From a checkpoint of a small autoregressive pixel model: norm rmsnorm, 27500 steps.
Rows from block 7, named by matrix and row number. Rows with one number belong to one attention dimension. Each number is 500 + 50 x the weight over its row's rms, rounded and kept within 0 to 999. All counts start at 0. Numbers have three digits each.
# v: attention value (model.blocks.7.attn.v.weight, 192x192), inputs 96-191
# proj: attention output (model.blocks.7.attn.proj.weight, 192x192, transposed), outputs 96-191
v.50:573544483549530536533447498535455501550418554414534498490539534542369529453551393469559471524524504446486501495520461515564615480605496477502454535514442596465484421454426476528483453498533486548452510522617395519485558498495441530398545603567423429574443533428489497455480505540455440475
proj.50:557586443481536412580417571477482477428514462564532509554425481571530542505438352456456513550462547527573548534598499518539516439484549508573532438495476454531472502540472475514484483459542505533380497419503446534560489518546503469541520507489522532521500502533434457566578467500522463470
v.51:575541492601505540497643522479500567504455543460540530444477472477486573547477503473464392470479467583540577543505454586464517540412465470545439538507505607528556442469442491499497482477479429600431473590612543493537537484529455586470458477491511480511438512473517488477475458419480492521
proj.51:437537475395489466501460534523446482519502514652495578482565552530409486444465458549465602503485432440554519492553467483401386536596509517525401550522471454517435567481507545511415456516466467472434481474509476480574484503609484477346547450546500540492494509513554469447472429461484483469
v.52:467480507573469474432540559597501594592497490596552525511517482555469657484453461580476460482507484473415476530575465483504565604502444443408448406547523440460483493485481483508458384576503533462528487485498454469498499472498499528533580519486559458437512473518524412427489426477546556505
proj.52:440536488540540568492486505489527561492566534457548398395486487527503461505522472519562497426492521437511527521424544565554410408591530475499611537478493483370549513467481496428508511447516528440550534509511552467507575527457576569505483509446496548610429475551452494556531574626485434528
v.53:540556532467525453518462630503460491490585480541474510597469490405486556535483501449464531539525562516563489467435462546517433467606529426487502546521557493536553470409431452523498539532492489512530513542459548565593634400447508435575470528417493530475495579562513430536555521529550543400
proj.53:538473478419523458541444446442468528502403531458468593423555484535479500472399538500485533438461528458479445531508498438478407490462465564495438430512428543447450563512545494550568442487537574471553448461482577556413488494557405441385457491585419369450576477474428433495503407488489412469
v.54:598423504505427471456523579528454468441611533511530463532483491569462482542511446547534488443408470524512495490505510473547506536452487549573452488513519501552565475489544576473593412531512540520472486383540455408529493384493529582491625460488371432542492507535491488535464448531442570395
proj.54:431509575495426508527446486462527564559455382565566533520533540503465584465508547497532530542547586551411530524443469471507434486571573471510473507513523464528518483431437469434368573472514529452484513572486441592494518536533476598528491505459625479444391557479542485479499537555581481521
v.55:565594458463528540502545468550457479470472501418438441584534408473490325500498502509518478491473476542519385527524438496514540531510539450424582494426511462430505482510417419561496525507556551464519488632481435439500446500466502524507555510603542509483492415406537403485500496490465510457
proj.55:474454537443459409551422528518461562566657460492505520444487494537517457447437520595413473552549493549530455474502438474505472452515451497535508505484505544429408492477516461436453484530489570472575575489548466507593523502544466534573530577478460589508506536538478607616499477555527502555
v.56:489536551524504437545521569544450508434508484505559373522489440514562499481550563568549414485490573502482497489440546410436544453570523507498533523555452531477546446550497525568538492532466483498402560459449486539503469557590431473520492489541472473504530480396454554483644464514428465531
proj.56:600491444488468489491465554446542516489527342586371527483545563489470462488564503411442484443517495499470529496540447513583495539423406419427476523441537434472468514523394606501384484464470536544513472609532529501502561596442496488528531538500435523396429486474455394557518461436568558525
v.57:469489581481429537484452516535546477480494520457551470498516474557484484465493449462516435540496554454501450559496517358557589480464578486362496428470557520594517487551556547542465461502497539556568572497496481523564514533557518576535422542518662585511603466552598471594422482590583452438
proj.57:500514401519541518528507484466436504432589401474522475496539503402590594525492526533488475503488526463531499592376623633517523471512529586513534524509489555481467500448523488567572565431536520457409480477469494485413463460519505475548520602560472553519451482454421494524533439456489512535
v.58:454477460552456462452537588558465468511534483569482578519528485512556437400462541432483559457543440531478598436504478531512470497499574412557386384601486500518431426510461559496563508606495547523555461448538475443464511550558478524463552496499397504515422491500461540420443533504498542465
proj.58:496547580495572568518455493428490526531520577488548520582495527508494508568549560411540502520552548477487464434462484455457511472502385483496527480325509442446505440464521542423528527485489549397529524409552488563499498534523511531491483467484630562386418459552473478403472541487541463457
v.59:500499487503483481508513502500477499520542539418654467459541503454489412535630462544503478543484530398541472532448476458511582471478481610531586515574532485503555442539603544513546483501463492568524517371499522445498469546512597472478508516540477435503519434533458531454551492638455463430
proj.59:469475479496560436564486522445446489477535494553527513551502519437558447496500530455543475550560592537424575528585499550553563414527580481539504526511522452429502445461517494512452489434582521584466563569456441617473522614498472557560518553440531581495464581469407454477535486519629518516
v.60:428545562505563510548459501514519464478429462532450419484472622486460579468463479482390496419502574505518447522438476379518558430518505536456549632467517551508475564534496471461541513510521539398509463568452495438535491530490487480452514502480505548525487506461476529536504479427563420430
proj.60:613477501557575462471516515548645444416467440382412521508441454491550530601522505523483489513510503572523446569515455478561427558547448436426446409473507528443491476396431503531620517535483493529453560519524499524477455462447509491526533565499504508567560553472482532504534513556551477541
v.61:493541403505491516533401532548517573527583490420572586426591481495505503512522565464571517553498486462570526442495499485497498428559467461526507476447530597574429454523490556478470553480570498589544546476514494564506471534446493453498510477551516530483577477416512499514563552425561500495
proj.61:482485527465534540459518523446417398519469483466446460503468528480555583582476457534507440471585486490465557558539485533546556358472433507561491447447513494555457518576546486499639537513514545572468462467503480458509426533600610522466585559446524582542529443460522524392396465516416431506
v.62:515508527558481499479433550397450455484464522513493451509518520573498426484577435619480557512453498419380459427496526474520481513480545488515420488620509488458547367524548483527471543496456575455473530429551503471466452491483476564532518497551532551556501454499494490516507518471427520452
proj.62:421506561481502563544512491479554588480483419439599483595481554531455518519514516464491533497497463556566453441417526417477551554506458476449552548343519586542499544487547460501446479445486540457542545493525532506511575594471456448492528507408537418463410543487524503453493597456561481497
v.63:481515460526484571456463508515544494479499566544473478495505542439561498516505464579480434474495471427607478528544433535563478559494386459486438563567464539628592557526494449439591488464460491388531526622465493448506564537516487556449584486442573496407554602606504559423501567568562508508
proj.63:411487516423585454516460528569485556503481501428624506443448507476510469575508529483596581501477464506523442438431545473515555411534532604468504504452506558467503523423557470559551435494597461485503555498388578539501521484491474434462522510517524496535488556510437440501464466477460452511
v.64:487481520538522503457518578540461493504508550476539564386415529563544474514464602529502538435460455532526578542485511500525488464506417472488377504530523479582570460462519548597483501543511504564553515440567482490540426449467417577440505562505439490451521492418516544519463451475514530481
proj.64:544454515518475619587442469367546550531371456489482491474554533593466566505535466540522509432478476483502503579485546542554452550517537553436525444460483545550528485514480508498508578435454525482645511527547566522530467534479545433579436443458563520460499463436434512486552633475515462403
v.65:514411484470531595575526574514503511536357525370508531486510460463528524598543451494503519498554474501527509573470525468464479461459528565508528473569572573368524581526468405400529351479415537494373499536484488418521420626529441566500492477484519520484467543451512547513534597435496434592
proj.65:522434453505551442461553419471461531433543474475493511500494530471532451490502582559469540484457446519506599519552502440556418554506513615444564385521523493539482517542475504600547515562549483495506489470502452488485551364475466540571450548546553501489578429492523472409453485451449548493
v.66:555586521416506562531489547448497386475416536452483493501474500525589549494507483494529497412547407513545560526518517572559611459488576464509506561438471499430512419502449450514493471490425477493511548556572466467533510587471497566506438513507541484519481551599449568492511458544428415599
proj.66:384455447507481370456484498458490583463523529403473439477559468475493535542447474537444454547523492554472558504487480438436441592503456649488517454511493467563489541532456460476494527513495480545426492492493446426435534448473506545626568553513574417492523385450465512469437470416499478525
v.67:467440507464561507559519529427524442536495468564525531472483500478454558542507453456469471516507583583566507513518514418543494536459598540478546451411480430395516538514494418432507414485465613439499489408479369520466441475535503446499535336450549460496522474471521541487443521536500409592
proj.67:535545439448493548389559466566516452506455464517435468535452480446572466394389526490505467513421508452475539554533478527433491496456547533484478482506452537530467546467485460454419496453480481533455490566511440439474447482486532548496559517444551587493439503508515463512512392416492466450
v.68:456554470530499432523427467532552464451429481444503489523611456525497565562503496477510520525526608478503424543572541427470468465432484473473530563489421536454412561626496457532447610453579515524533371485478527516492460445495568468501459527488532534481427522440488480566551481508567549420
proj.68:527444521541489521479586483550473489462523597526547545574529557537485395437484514517534561390538506425547589465514498485555570511515403460518482596594470481449548485407557511512521384574562560487502533426429549462428605586447472581411508419530533455530531501552401481446455538559519519526
v.69:431423496503474475466484481518507529469400448566518412588466517552493460492453490419410468421532491512468448514518618361530486529498539429543535493394433464509497471525532498533475492445464541554492456432565391485484509507526484601537500466515485578522519415556613508496466492459520538502
proj.69:578584455574388473455607541426430507420454481519500477530472461453471531421506532486455519560467548536520447503563458545433493521563393528485554535460513487543456538421458520434492529540467477496529456532529463466481531451432513528517568509450533546453428512431518351554485439475511525524
v.70:485525496465498594530527449405461514491498445403509431529462573518587458400578550433499426472561465467494432496510507481504496543549494496462538503555522499417509576450525589535499542522441474494495533502478530541483588555450490466460459496369507559483468526578476520567439472528468488518
proj.70:419527497488449382540520558543393537467521552524510463519541489422428558558475522453610576545479503544482499445479529455463562448510540525567479540518507528513477446522526482454564494534554477601447479520519384471458555547459428553624440508524497443541520434454515502463458455404561462527
v.71:432503482542444535553546470476431542435520522426456540491444607424552371545513433506449424473511392569571557469441472412370519499460488555490468519503567479477397526503477454495481506568523527529436584423558473510411486506460526549450428436450567523391498533601497534443527505490518430471
proj.71:508405437418597482488533423521535464549564469554536452486460519512543497561513597498428563487434565424416564547508589562526494591420547552438468424498451456575613496477507489500559476462561428502550527479478538503561452464430485559554456566488466511538550464454490443502446441436463505567
v.72:479535398563469521491511489508463523452546483461571690500541515401545560502579518542511407597444582558407576472517516554462449449492541491585493576465505500521480463546476514486581503568492474477533429469543523556498514454515457375513424449444573524483464546484492585472498473490523606510
proj.72:554522558487473464495535500459590573549570527554601501565484496464491470541434501471466534505514495447412490542461566453459594544548543451512504422596588558570577588514585514516483394484482578464478566478378538409459500537498485440411472483613490481429480534623546508477447496525480431509
v.73:470566536519450515516633427579508509494541453525534443414556582510456574470440500439451461507474475466480460579505504630474556500468442381402557462572480459518438419476524541548458527526512506540562466526506424473497612520514420486501465564464471524587500481464493410508455460465505531417
proj.73:504528445461513481504480592481411529446527413551455629511476415396460460547532468498557415513499551489416497466432524472422466413455450530592498543436555565389514555524476436433542498518521527498445512464473481522483536534570530561531531476465553464428476492474491515553533530399526569531
v.74:550472446417568359520515483573539550620479450508501434601441547457562494574545511439422542506527516526639466553492545437472498463541464513534536512533561473537480508520445384547522442580426539525466440516437448484570496576449425534607463527507516510464597480501506544539483535454498503539
proj.74:479533455420498505560546493457504521520510447548453534508481368416477410479531510433542536580506507551501519561533507521549511516535507415555489431437422523458549499454472547494532496454623447506474587441533517512493608469489493570468466512514510585522574489382542435508564572415491533596
v.75:544535498547551577434512443413534502544484497425482426447407552386552472499482478521526593459469389474474435431529471609400520469484397574439467487539483490457561570473505475549510530556365547483473545534587478477435455519471510582456505536472410512431558506525489505459449503489471423490
proj.75:493429457410480584548514464538490430430486525475473463518569487438499571561613505492496465486486510597517531449502547478469479520390503540540549425493454551516502509589553492477570594517530468513478433470548474467528486492566547442638465536527464469557551483445560578504512427532438458531
v.76:543529490482525514449458507552476506449436598512526487494492380559441458490391545545485521580482468521426539565450498532467472539453504517486471441516462554453524566463503485462492504433464445561399507491373573517370472445540523548496551504409395445496420508395489573533426521471479461587
proj.76:452451529554471561486471489594511410541525462403483517448573569604479540480554456578544495460503386415592448400379441467561538408471518541487530499525445425560429490592498597636509510509418544467574480541549485508521474473626552426543535564529509547530479535598541558475519516558479521485
v.77:437569502474557418413496580456539528433461473518498495518540490528501491487578471522535496583570510448503421536504475504489576606480540475484478572528476456405481537539553503433506498537498533536478531500420490555462572542452552548529499509408605502544475472504479479538484475554499453440
proj.77:440533510507534440622513526484520483454635500503447501452524472515500471492356497460490472456565502498578525417490486505579428496459445523501426587456559509470428443454484562446466505472515473512476419604564429479443494501467418514532510470551534504470348545487495580445468520457514549523
v.78:487431525506460482508548536458616497481563488479502472445606426467434528481531438478493506529477503447538405491561512634580414463514525574498510430478453472548534536506426522460554456442476506574502440538574508533462655459515497501502567474411465595546538515558482559458538537426483531440
proj.78:388533577511515471518597569508479505422516575566493419507386517482508569428428509439500448577442550534526484404562474397493532465525503483497530568529544514552456519524472468553439379575581462511436485516389481497486461531536519450481427547484474498499457503473583406495559512546521458479
v.79:523468496530445568487443426483419536478498474520545484566572420508523415525503502522564433547429514573449488473515496421467421483571554474580510447564453517549470485514506608470527516500405435614547590500516503506507525508551517479479520473510416592519495495508512558473446444508483570611
proj.79:411505543592490464518551547524507487455463556476504443432466494505421539589501530507508562528487437516439382496414494518547627476529498512507540573522499552529517486560513518622543412481466583409453513518448502507511519497537533485530480537563504530386502543592557418551445533565499561554
v.80:511520554470503545533541547555501461503555467625525591520493527416484481476459459472495527470531437548515487513525529548526417442506534477496405444535503506506590435465581555404550467459502480568487507515543537423501388454472436601516447521545463484460425513529492477544625486577502489407
proj.80:501421500489461547557470437386475502572473504430506447509482541526534509545515492500410522503534535480434558474494515494482459538482446486587582397504497528507505477583423487527545568484405594489570518515524412532520441571493470403402455499403459442454598517487526444569488529492440470465
v.81:502536556471481436461536538538540476466492522485478535579558461631443440463478513496620436426458553522456419515534460499496572553477503507413482417592539494476529426560489514526555485531447496492431525500556478466538535494502501545466600485560446484491523462439442534522434428504478404571
proj.81:483553515547503483532411436520442464400508460427441492445483481476533504511492509486469416472552412518513523475445560528484477493483509572481497503438541540497508455507514527485491545512462530519570431679546444555447510503566502431546508442546517515451460436434468508539572516455475561422
v.82:472455455489374545603476615555513557535446502464497575477482475421447423555552475592488490480533474569573620541462504561504429487554571470515528458542514533494434553543491556446537492473462490507452595469561521494548491500542476627455472487468427602442555511493532440528595517547490548522
proj.82:518486597531525466581494473422536539476476412488495539506392520475512588459581569470425566545437569541485512536515528554471555570542405631436529494551503440452629509543502492611515485525545427588522483446409441486550456518509467530530528519512500437511525470486527449406457475599504481525
v.83:558569533524519440496583578507542528468498491484420470475495573489511449461553473499435525387472546583491534457454511553562639465483497447490473584484452484485413462558535467450513549575533575565513512528551535483459564545499530576486540513465487547501473524537475403499471460525417457440
proj.83:474501453462494484586595550453480525484486522496542464478513462487495503493541476473446469523530560587524447436526505552535465460399394502522427619519481565437508603542526532431510466412504462444535437478456493484543517437497460477546537532498570484459439499457518583529500543523463510571
v.84:436453549501521526452435576475588435503481465464585560441441477560469533501515618535513473510492530452489499486435596508482475469463532472535518521452444495404550523560552431600486561392496487430535418441528453482536529536483530494542400471456520607449589433484541549572626516439511538579
proj.84:576582538496460462534483482445495583505445502470402490515500496474378424536424527565592620471521515541495588584569502452512558561571507545452476546488496525526438519392457468443485456559465484569448492505454468376479529568490459473508536443495581468574452539487482503350496493551542441490
v.85:452446543476468478492491545442525499524475436507488393525496581560499526583479495518442679497519429447549529417501522483450447424547545517589551559474419482457494468520474528431445482507503568442558605517566448485560486478424511469539455496547582477479541493602520529424517596476491510522
proj.85:596448484531509499482527565534459532474454548461452520565532483495502472523474532460451435626487599664469558523560489507506470514494500475545468472485540427554515519471551496535575431485445492564479484406454507479533587535442480612505515571431522466466455552504528497477362471546547493567
v.86:437498537567456506425366517434567547505539471547405445511552443485546472521476487521501538477536433431453375484577479442439526452492439498530492524485492471503503498485437468579392529461564498467477486500549483473520410544520542538501492512600489575546544487568539396456549457511500564389
proj.86:557477485511491568456576517546525484459439511550535476510422479529545469478496524495483532428533544522581510531586487558480448603529418505515490567482535473482462441453471474506497495561544454489493510433493509476506477451440495506398543443529464453470544392454397479473469423530489509524
v.87:555527449537473530465450491551484451570520518472438469489586486475523487471481455549557528529442506473580409549517419538471457519496500527484476446519532523532535542495527507482550485566586458537591468556502542491536384542477518514539472576522450544579482433406482413523549534579523517428
proj.87:464542477444532431591395439494547490532528436534444522481453472525519486427554496438498546488561487525471578474522542529541472640487399548462468555525587571448501478597496524542422617534518522527429506500577499542485491498533455428432504440504504450494616518473505413470498501489554519510
v.88:447546519532519564505612489479357543487566527523529495519471524431532412413470520486432430401472427517448553522406471480448481415451546447554442505514450419503470456500572594458544517529444445593496500534458510463437471510451508491518462489464456568508413534565573601468496383430452450582
proj.88:480438448545440479455546527446558513530497411509575408412421535503401588611550482593422523615526549506423506564483505530544476491501530586473489419577405535481468528612461486537564419435434483417490560575500450506508459481540544471582497532501525437401571439540476476565497522528472499508
v.89:483552500554572437503547494432477442525611487539528462510543551495495590416449559467433526537488503425473482479529522565474480541526429461517516387506458472619384479429549561493495450558530441554487415575446416577487478396485387449569505534452478410590447470485563457476541502440521490452
proj.89:526486481494482522499522563505514506554535471542522495504456481492512503465535469435581471578497486493514459521488483405422450467523512459542519478414573479446597441443503481420444542539494517482484607550563520547445537489531585439453518536440471499424506540488543461525513537500581550455
v.90:551490580530510468474422515535515557500389574504512523435489422565460588528508465567423510507456446442472396457436513506489542450493561477563518411618432479441544429590526406580504534582434537471537465503494518479484500577530544479504490550478517540559535444433508484519601505511441510474
proj.90:544487465513446503550488555503537495501445441475418519509586452449458379556500535432527472464531485566509512514563511552538478521472418559490457590544556570458459556453517482566553445510493477480439479591436415490551588503521489480562526445507599504444493556489497528459405564560461542537
v.91:491509443498508438467447544539555489623506391548527434486579410541453507508478517531531511529491459508580484467524554502475528506475465471484439485422504440541514475514508486392431555512431469558549554452571523521557479515466566538506475541472461514484583486513429475551471521473431496543
proj.91:487490515420482486567567440545497534505459430376477492487502501389502451450484533485478566491455488571481508602421477528529476473586401485538480534433479463463580513442434565503543500562503389492446486438515567541559488552553504557474511429437607533575496456522535477460536518448573548563
v.92:506634549598525531537592435500527456513559505504473397525557571512486498538477480588562462471422574467492459471531449515454460535497467524504565559479498388567369478541489528567647466488589406463519517511492416462552476399538521424497469455573550460481526453576547453409499490562510500541
proj.92:588542469515612507436446503520537431445550459561456609494462481479469485614528474542492515559511520502419546563452496486466548550522618426486436543492539553527523448430482503434427479440457481506530509462568513402507545556529476505447561562553478513385429516512377432547590384573486500452
v.93:559556505513553455470575626601502590479519506575527494462445494532426483519522438526391493464449507465455605566514471513466500442465537492492442471559535507528434566536523421516493493522461546583536539512477561564515452464533453492447645544473422435489467500529483566474453419436396405456
proj.93:471421506554383570599507456480554455468500412407434507443585505550529490389513511497512463559463501570469407486527505536506522483417502512478499471526440471512467497504488511481467494451491467398657485493562481566516545480516574515560408485564594526447452503497541512514462615498499526550
v.94:500497464452480514503475624492557539586557453492518485492547480537420481468469553550504532557481478513583499474607512540491421495458466563536493416441580422522547554404472543423487538438514381498534539465466554496437495460434465551467550401518478610442546480636490556594394566498490477537
proj.94:404474572538512469493505400493500505426459509517494443546456496453559480472434444539576531574494592507484537586450465479482539510561586430434476569494526526625482465504382527560458447496490476560494441435553482470614439595538449525510502467479537465498540456465479446396556406494633445444
v.95:543499531491445500564562456492538452545525455547538532474532539393543501496533424508534521448459593514590416444510452532602456406510481559444518533477517486600527469600502483582556424485515560463520468531504430551575508481441462513512499511500589527465541573522477515539512525530591569430
proj.95:472509507376551559491484538379499507534472535586540471576434447482533449507486490416498459474506469517490620528596573520403525560515487464554537470551459590425458543494448464417458520379536479472494491471478425412470480587555450544422438518477503478518496510417471424511527472532442434494
v.96:506518479487475482482520410514512530491468466465497417514463520470536509535508496411611482508510511461486404559606480384475437476517356510471588517560504510571545545530466567520381472466483459471536491537532451565609375504541541469448404620565500547583414486520486444519423486485552572419
proj.96:544468446499538522513525603507380444406524545523478522578501548537515460488546405477524533448460465517524597416456490527498463546480424494526609430455574514526461470441546459477581572541533534501487490373486498438521592538505530599476437440510433418487547456494394375560463512440515567469
v.97:577498509482465428430550497498368536470523560461505442554505552533595515550511486474454593442565472540566620594450528516554453444481467482528510492471567554495478514418558468462523497582547442567527482493460482510575473573431506501511479588496511481645412493476565594480428510480586474414
proj.97:363418475590588500534471597518464497506494501496455502433533512605442523461490441534453493524562485501472480433454548557480507495485519517443480510568433461527479559533507463611488491443483600466488473442585565569485500488498471574536492503506524468414586477449488421548444547456567505523
v.98:480547414484476489465410469441466523516534491471548497531598497523502475482584497422609437579542461559471494530560472496441552491554477426443461412498522461441443497397506544347439545577453504489512547491523459588483501493485465535470487532492557493570470514469446500557457469612449485489
proj.98:433562495502514429460549499547456475505607507506535472473524517470543534476424472504451511467533475543465483526376537530444432522491407544540496468462552515447577416467514493506513545516477520484464481575542534513521420440456559528583515410453477477405584397543467532484429493372529581515
v.99:482486520482464448599478459569515437410479535471547518511527527510419553517468444444464479532504502473603462485495535519483480504565538470535551381627429550502367426589520454482557471506479548567496458474500373463502505451487463490509459510545498459514538445416502535460609536468528445524
proj.99:499467456545498461455493553516511462503547457504460587524473474485517485486544578430495462486527508410437571498508554474514502552460453574400509487454517451485651494389563427475549475561558588520437578583492524553469574518529618516480560560469460528444466583505576433478479551526543548526
v.100:533510492511481480385524480491524537489504542537549544539536484474545409460576459521531440462549533489556523421415490599540519408496489443482455516536524508529514504577576512417581575480444471434568469433541538441551533481415582520477490476414532471472500475433546610547500481474489484464
proj.100:472524490545463477506556511470527610466557482482529521446504539550471553438544629480466580470506394581546570560519519410475518558500496504534513615555449477470560526479520504547520460520583479566492421612579532486512407529569459487523504471522483594531458555507426490488490494533543437439
v.101:572589411503435450422551447526542471498503498571495479493517606395459421460485530422470479531555576552566472554409524450577508457541455453516515495433483461500432490538521490486504515518521523456500463473512512599503451380520554541521329495483484524546451441460500506481412548488525414356
proj.101:543568442597563549504531566550412473548565493473543432547368491534463496459569430510505572501493503518480506443432484559434489454465460449447489479489418486459624594547524521507474577445462538531475464445519446481519503609574538446500568518438507507541446471516553405603595488573518465522
v.102:519499561462587493581566480512488481492550483528495464526490500421544515505526426419530464457469465443611468579525479512584492475629424421439527578527518473533465586473490572535442491469537524574536426548418485462450505485462552489479454599426473457540447567513500551506560452568563506449
proj.102:478491394485512482457525553519493485492499612500474487514513431583478453420542529449518478529505426486526576369522474405512505574468510503545552505447453518421509414498471426421529497533564498528460577464507576505395430524469459502523418499468476501558514442501454414487487566443474473562
v.103:459567560564445560554496522511514491510539476556495423429488469513455507443510506576429493340485495403406497416548485539474543546442469499469440558517494499544487471528502479570473469420527421483480526588506477470572563465516426445481580469546462517513584547486467507397511406428425511559
proj.103:461430534517467497447458470506521536464490380486515614487489517440577509526557545533508508519492502550470484595585497533451481472604550517503470459547467456420487512450479421408508532565508413491559528429542467559411522543532582512506603463574509440508455398542431549439568430525512459509
v.104:399471570580501488503474535525469598449616432603536539451488486543400523483486476494429465531516490442450478449454493439472513437529528482532496426483525533490481533461574464475366465461505546491417500484429439550495439464463443450478423486401572500479558493428530542547596564516518449482
proj.104:522450507477503599454552488489463391594515418410452424503401482452503395492450567513451443518541500435494515499535532488453471487485546491487498485392437469417503498373497419456616530510422531473528503473479500585508443551476566511436564492480522529487471539507517497430435488490444483505
v.105:554466543499468452509501474451453536461441550471594505606533513563521469488442407446516502403522554516462431393509497445514433458490434541512497343536490458544482417578517479479574441527454505531457483479563436529450531510550545506483589492553591492567547531561528594525490540381522503494
proj.105:467476471512629481452588542495471446442440500522574500532516535475535438532429489472496474432508408508477474562471551545517515465565528459461515475553513524576492534398477464509463458445507502457494442683541470505570507440558483514522423517406435579393512435420471399521512480544512578465
v.106:603496433509447465516434485529518544464524503535500509542535535459448483511429529517422461532616564524519481547484464472397490483480600571512446476562436502523530469584491461538508442459510484473504496468528533561568479501604421448563498377505490435599520504427431473469514507490376468455
proj.106:411536503515434563532493517576484532488546442525509536437377523500596456439526518455517537486440439490493503501484505541565551510480476519492499489522477441507435635552592535541515514480547536550492528607458350572493535528516586505361551520515542505522491518528625485535513535478525448525
v.107:471502596493557523528579559531444491493488440570503478506341561507490582520509428462431544359475466529469540506525565452521526515518555520455530543537552576439552518507569443614431481543502487587453548497503460485551416543548448431487559475490409534487505511483454547461530389514432449542
proj.107:483426473507441550521448516560459444474435462418382466478574466479509446476491534476487535561458526523451436427571485576509518514440525526549474422518496513504445561478493427387584548546412531458538538415512459547395553558432590481500450514528545503509501467493524491488472568462454433510
v.108:576483423569581510364537537461503602457519526346476505488411527570502542477444540535517509535442517512405568506455462589434494375496387503549536511533482495537497497450433504439525541566471437404567440609559573495548460565515524394457498620409504510577468499471512521495544541414437473504
proj.108:554520542477503436520501541503533509398492498514534523472553544515427524522535406507562504567536478588521538478424461381511518468523510511488509509497598507550473594524647561589481436475515467566464520517492546513578509371575558491549483477499505490453525516541489535479461533513504466464
v.109:516480497533532480454579525470517463613478567571423627510484508539597567474542484559528496436554495514469550536525532474515534475444540587552472475445565478412607442533526390504535457585446420495552506401539482467546373526541530458496471529481436466556546464455456510420461451586364491495
proj.109:526536493449490578521514484567593500495421464422452402542607483419482521527487541559497583488460449528430501507483496524480508518445501477483479494568517496686540550553502559587476552561492516550474524560502483517491579491529454343493453450618552492430543417512527511500502539386485431456
v.110:581476534478545437517457419490469448466464521536493485418558436527425539472487530510453511470479524501538448419420536478566611461524528556513504552434483510483463509508512429531442575479574535538443451452428503491449532470535473528490528484493520499460456546431503518443546507521615379488
proj.110:435520494539433551330502490561464504563456639497643414526577473482527525502532518480487532493512489399498525536479455473473457541525522488472455550527451505464541511447506456474499462532518501409516475534478583503510559541465528477567495515415546497551427411568497532515465512635458429528
v.111:511477472531461536467539489514529540546470443521463436529575481616520455521442449505581543543444537501535465490522519505505477408614492441454543465503557512552453504520438511408454420471479425584495584532536544521557421501527423499489558471477557511463560539509490470580562543563436541505
proj.111:458539503470483509413600467525439521465495495437538475545459421459562481531393529477554522559488430511484452564492475402500496539495464494595507531483571502500531480521472596529475485454501492513546496497506502510551508518514521565471443592425565566490541492518428444411438538540470574499
v.112:505517547467582465538504538493530474418516478581587577431406454420500507493555466464484402544467520527445439492542516536479475525516516474484476483516433470547569476534458520539489395524458499537494475545544457553472545498597507499528430504431484563545461518497456520500563359421454499539
proj.112:449512468417446451589512538388538498530540490495437462496503484449496501499416411422515483514461492516426493492496442439569458499549520514516566402492555604490510511462465436434432479508500497488449551543399438427469511498452568400550468448497437474504462424525508461570503569488439506493
v.113:486487553476618526483570477500602409482480464517551632471432528462486590516436509455604475498561498528430589522571501590421499491452459487426520584417527482499607500485478505536519467489477427506544408465538456358551489506550471493574487533502440487524532465507502502550607440502539574527
proj.113:520564533393438481482516449406524556455511535502448544530543490413443513529473504512435535486491527472486599530396475384486507494539550511566574386487568565533418505522448452470436496576480502581466560526474556446435499500536543429457472447486445458550542501503459577487509502412440454418
v.114:463428449520497475553517563484437554503401542553437505478451462434519503486523452591417485590446430458505451492493516452482500572508492479581472530530489462602505454520495574458466386497457511495559533588411552536377487539508507523497383474472500529540466539456563438461494534440507435490
proj.114:538504408506537508503456522402580503466577434493529484545430461491543514523533414478564390575467518506479498500608452392584418504460477500406607513473552467483571572524501600452481481485590449469405508479441467506576533463488485472580565525553517492524470544493506466466448506538503522463
v.115:484528463470523544510441490536540437508564449505471527451453645424533523520384401482493541436470436543550531505642424615466527467503444436470537520524522487544543443470481532612471569547480563570562495467563458490426428513503586526541510435582518513480557538575489496552505526553544516475
proj.115:422436430369548477542499405496521427467456510488466499541395429486499435490522482471457409479476552436507528473445584472435523548440485486524512458479453543523511598609505411385503519431502512513407507450468503468523443560549553545420537535440460532514608549395446515473564428484461477540
v.116:461546552505629448545534573431455532564546512616464469509546413503526558577565509595457554454532496485480521530569442512464492490411619555520526527516474474458546555492535502490444462568458425518494591452400454475540406518518458477527550410444523522541440557493514490465454391529456416614
proj.116:377372527512439607514452458474558447471492471514484424372482529454498519463422471508463428602460507500559540564511431487580484513479548558537453551553440531503418520498492502575536429528505474495490511524470448497491519518421510535462539489604509454384537393502427555490443523461495458421
v.117:529507515498506479569471477492503482519468547464515399556437480504429507440476433529561485440453537466495455427560500465509483501527518614531465543469445434542525506505428430467473463291515426558551528507503491522408530494521507436500536442566535516474595489512456604524491503526427496642
proj.117:447554484523478438408475481553524519372549532472450507501566506475618499497410442459456511538506466512471551454559453499530548591489560490404543474483574446617383492456491470483541479559532516491417464487545561503528518481563540436518517556531423469502447489576500403421546497516554480485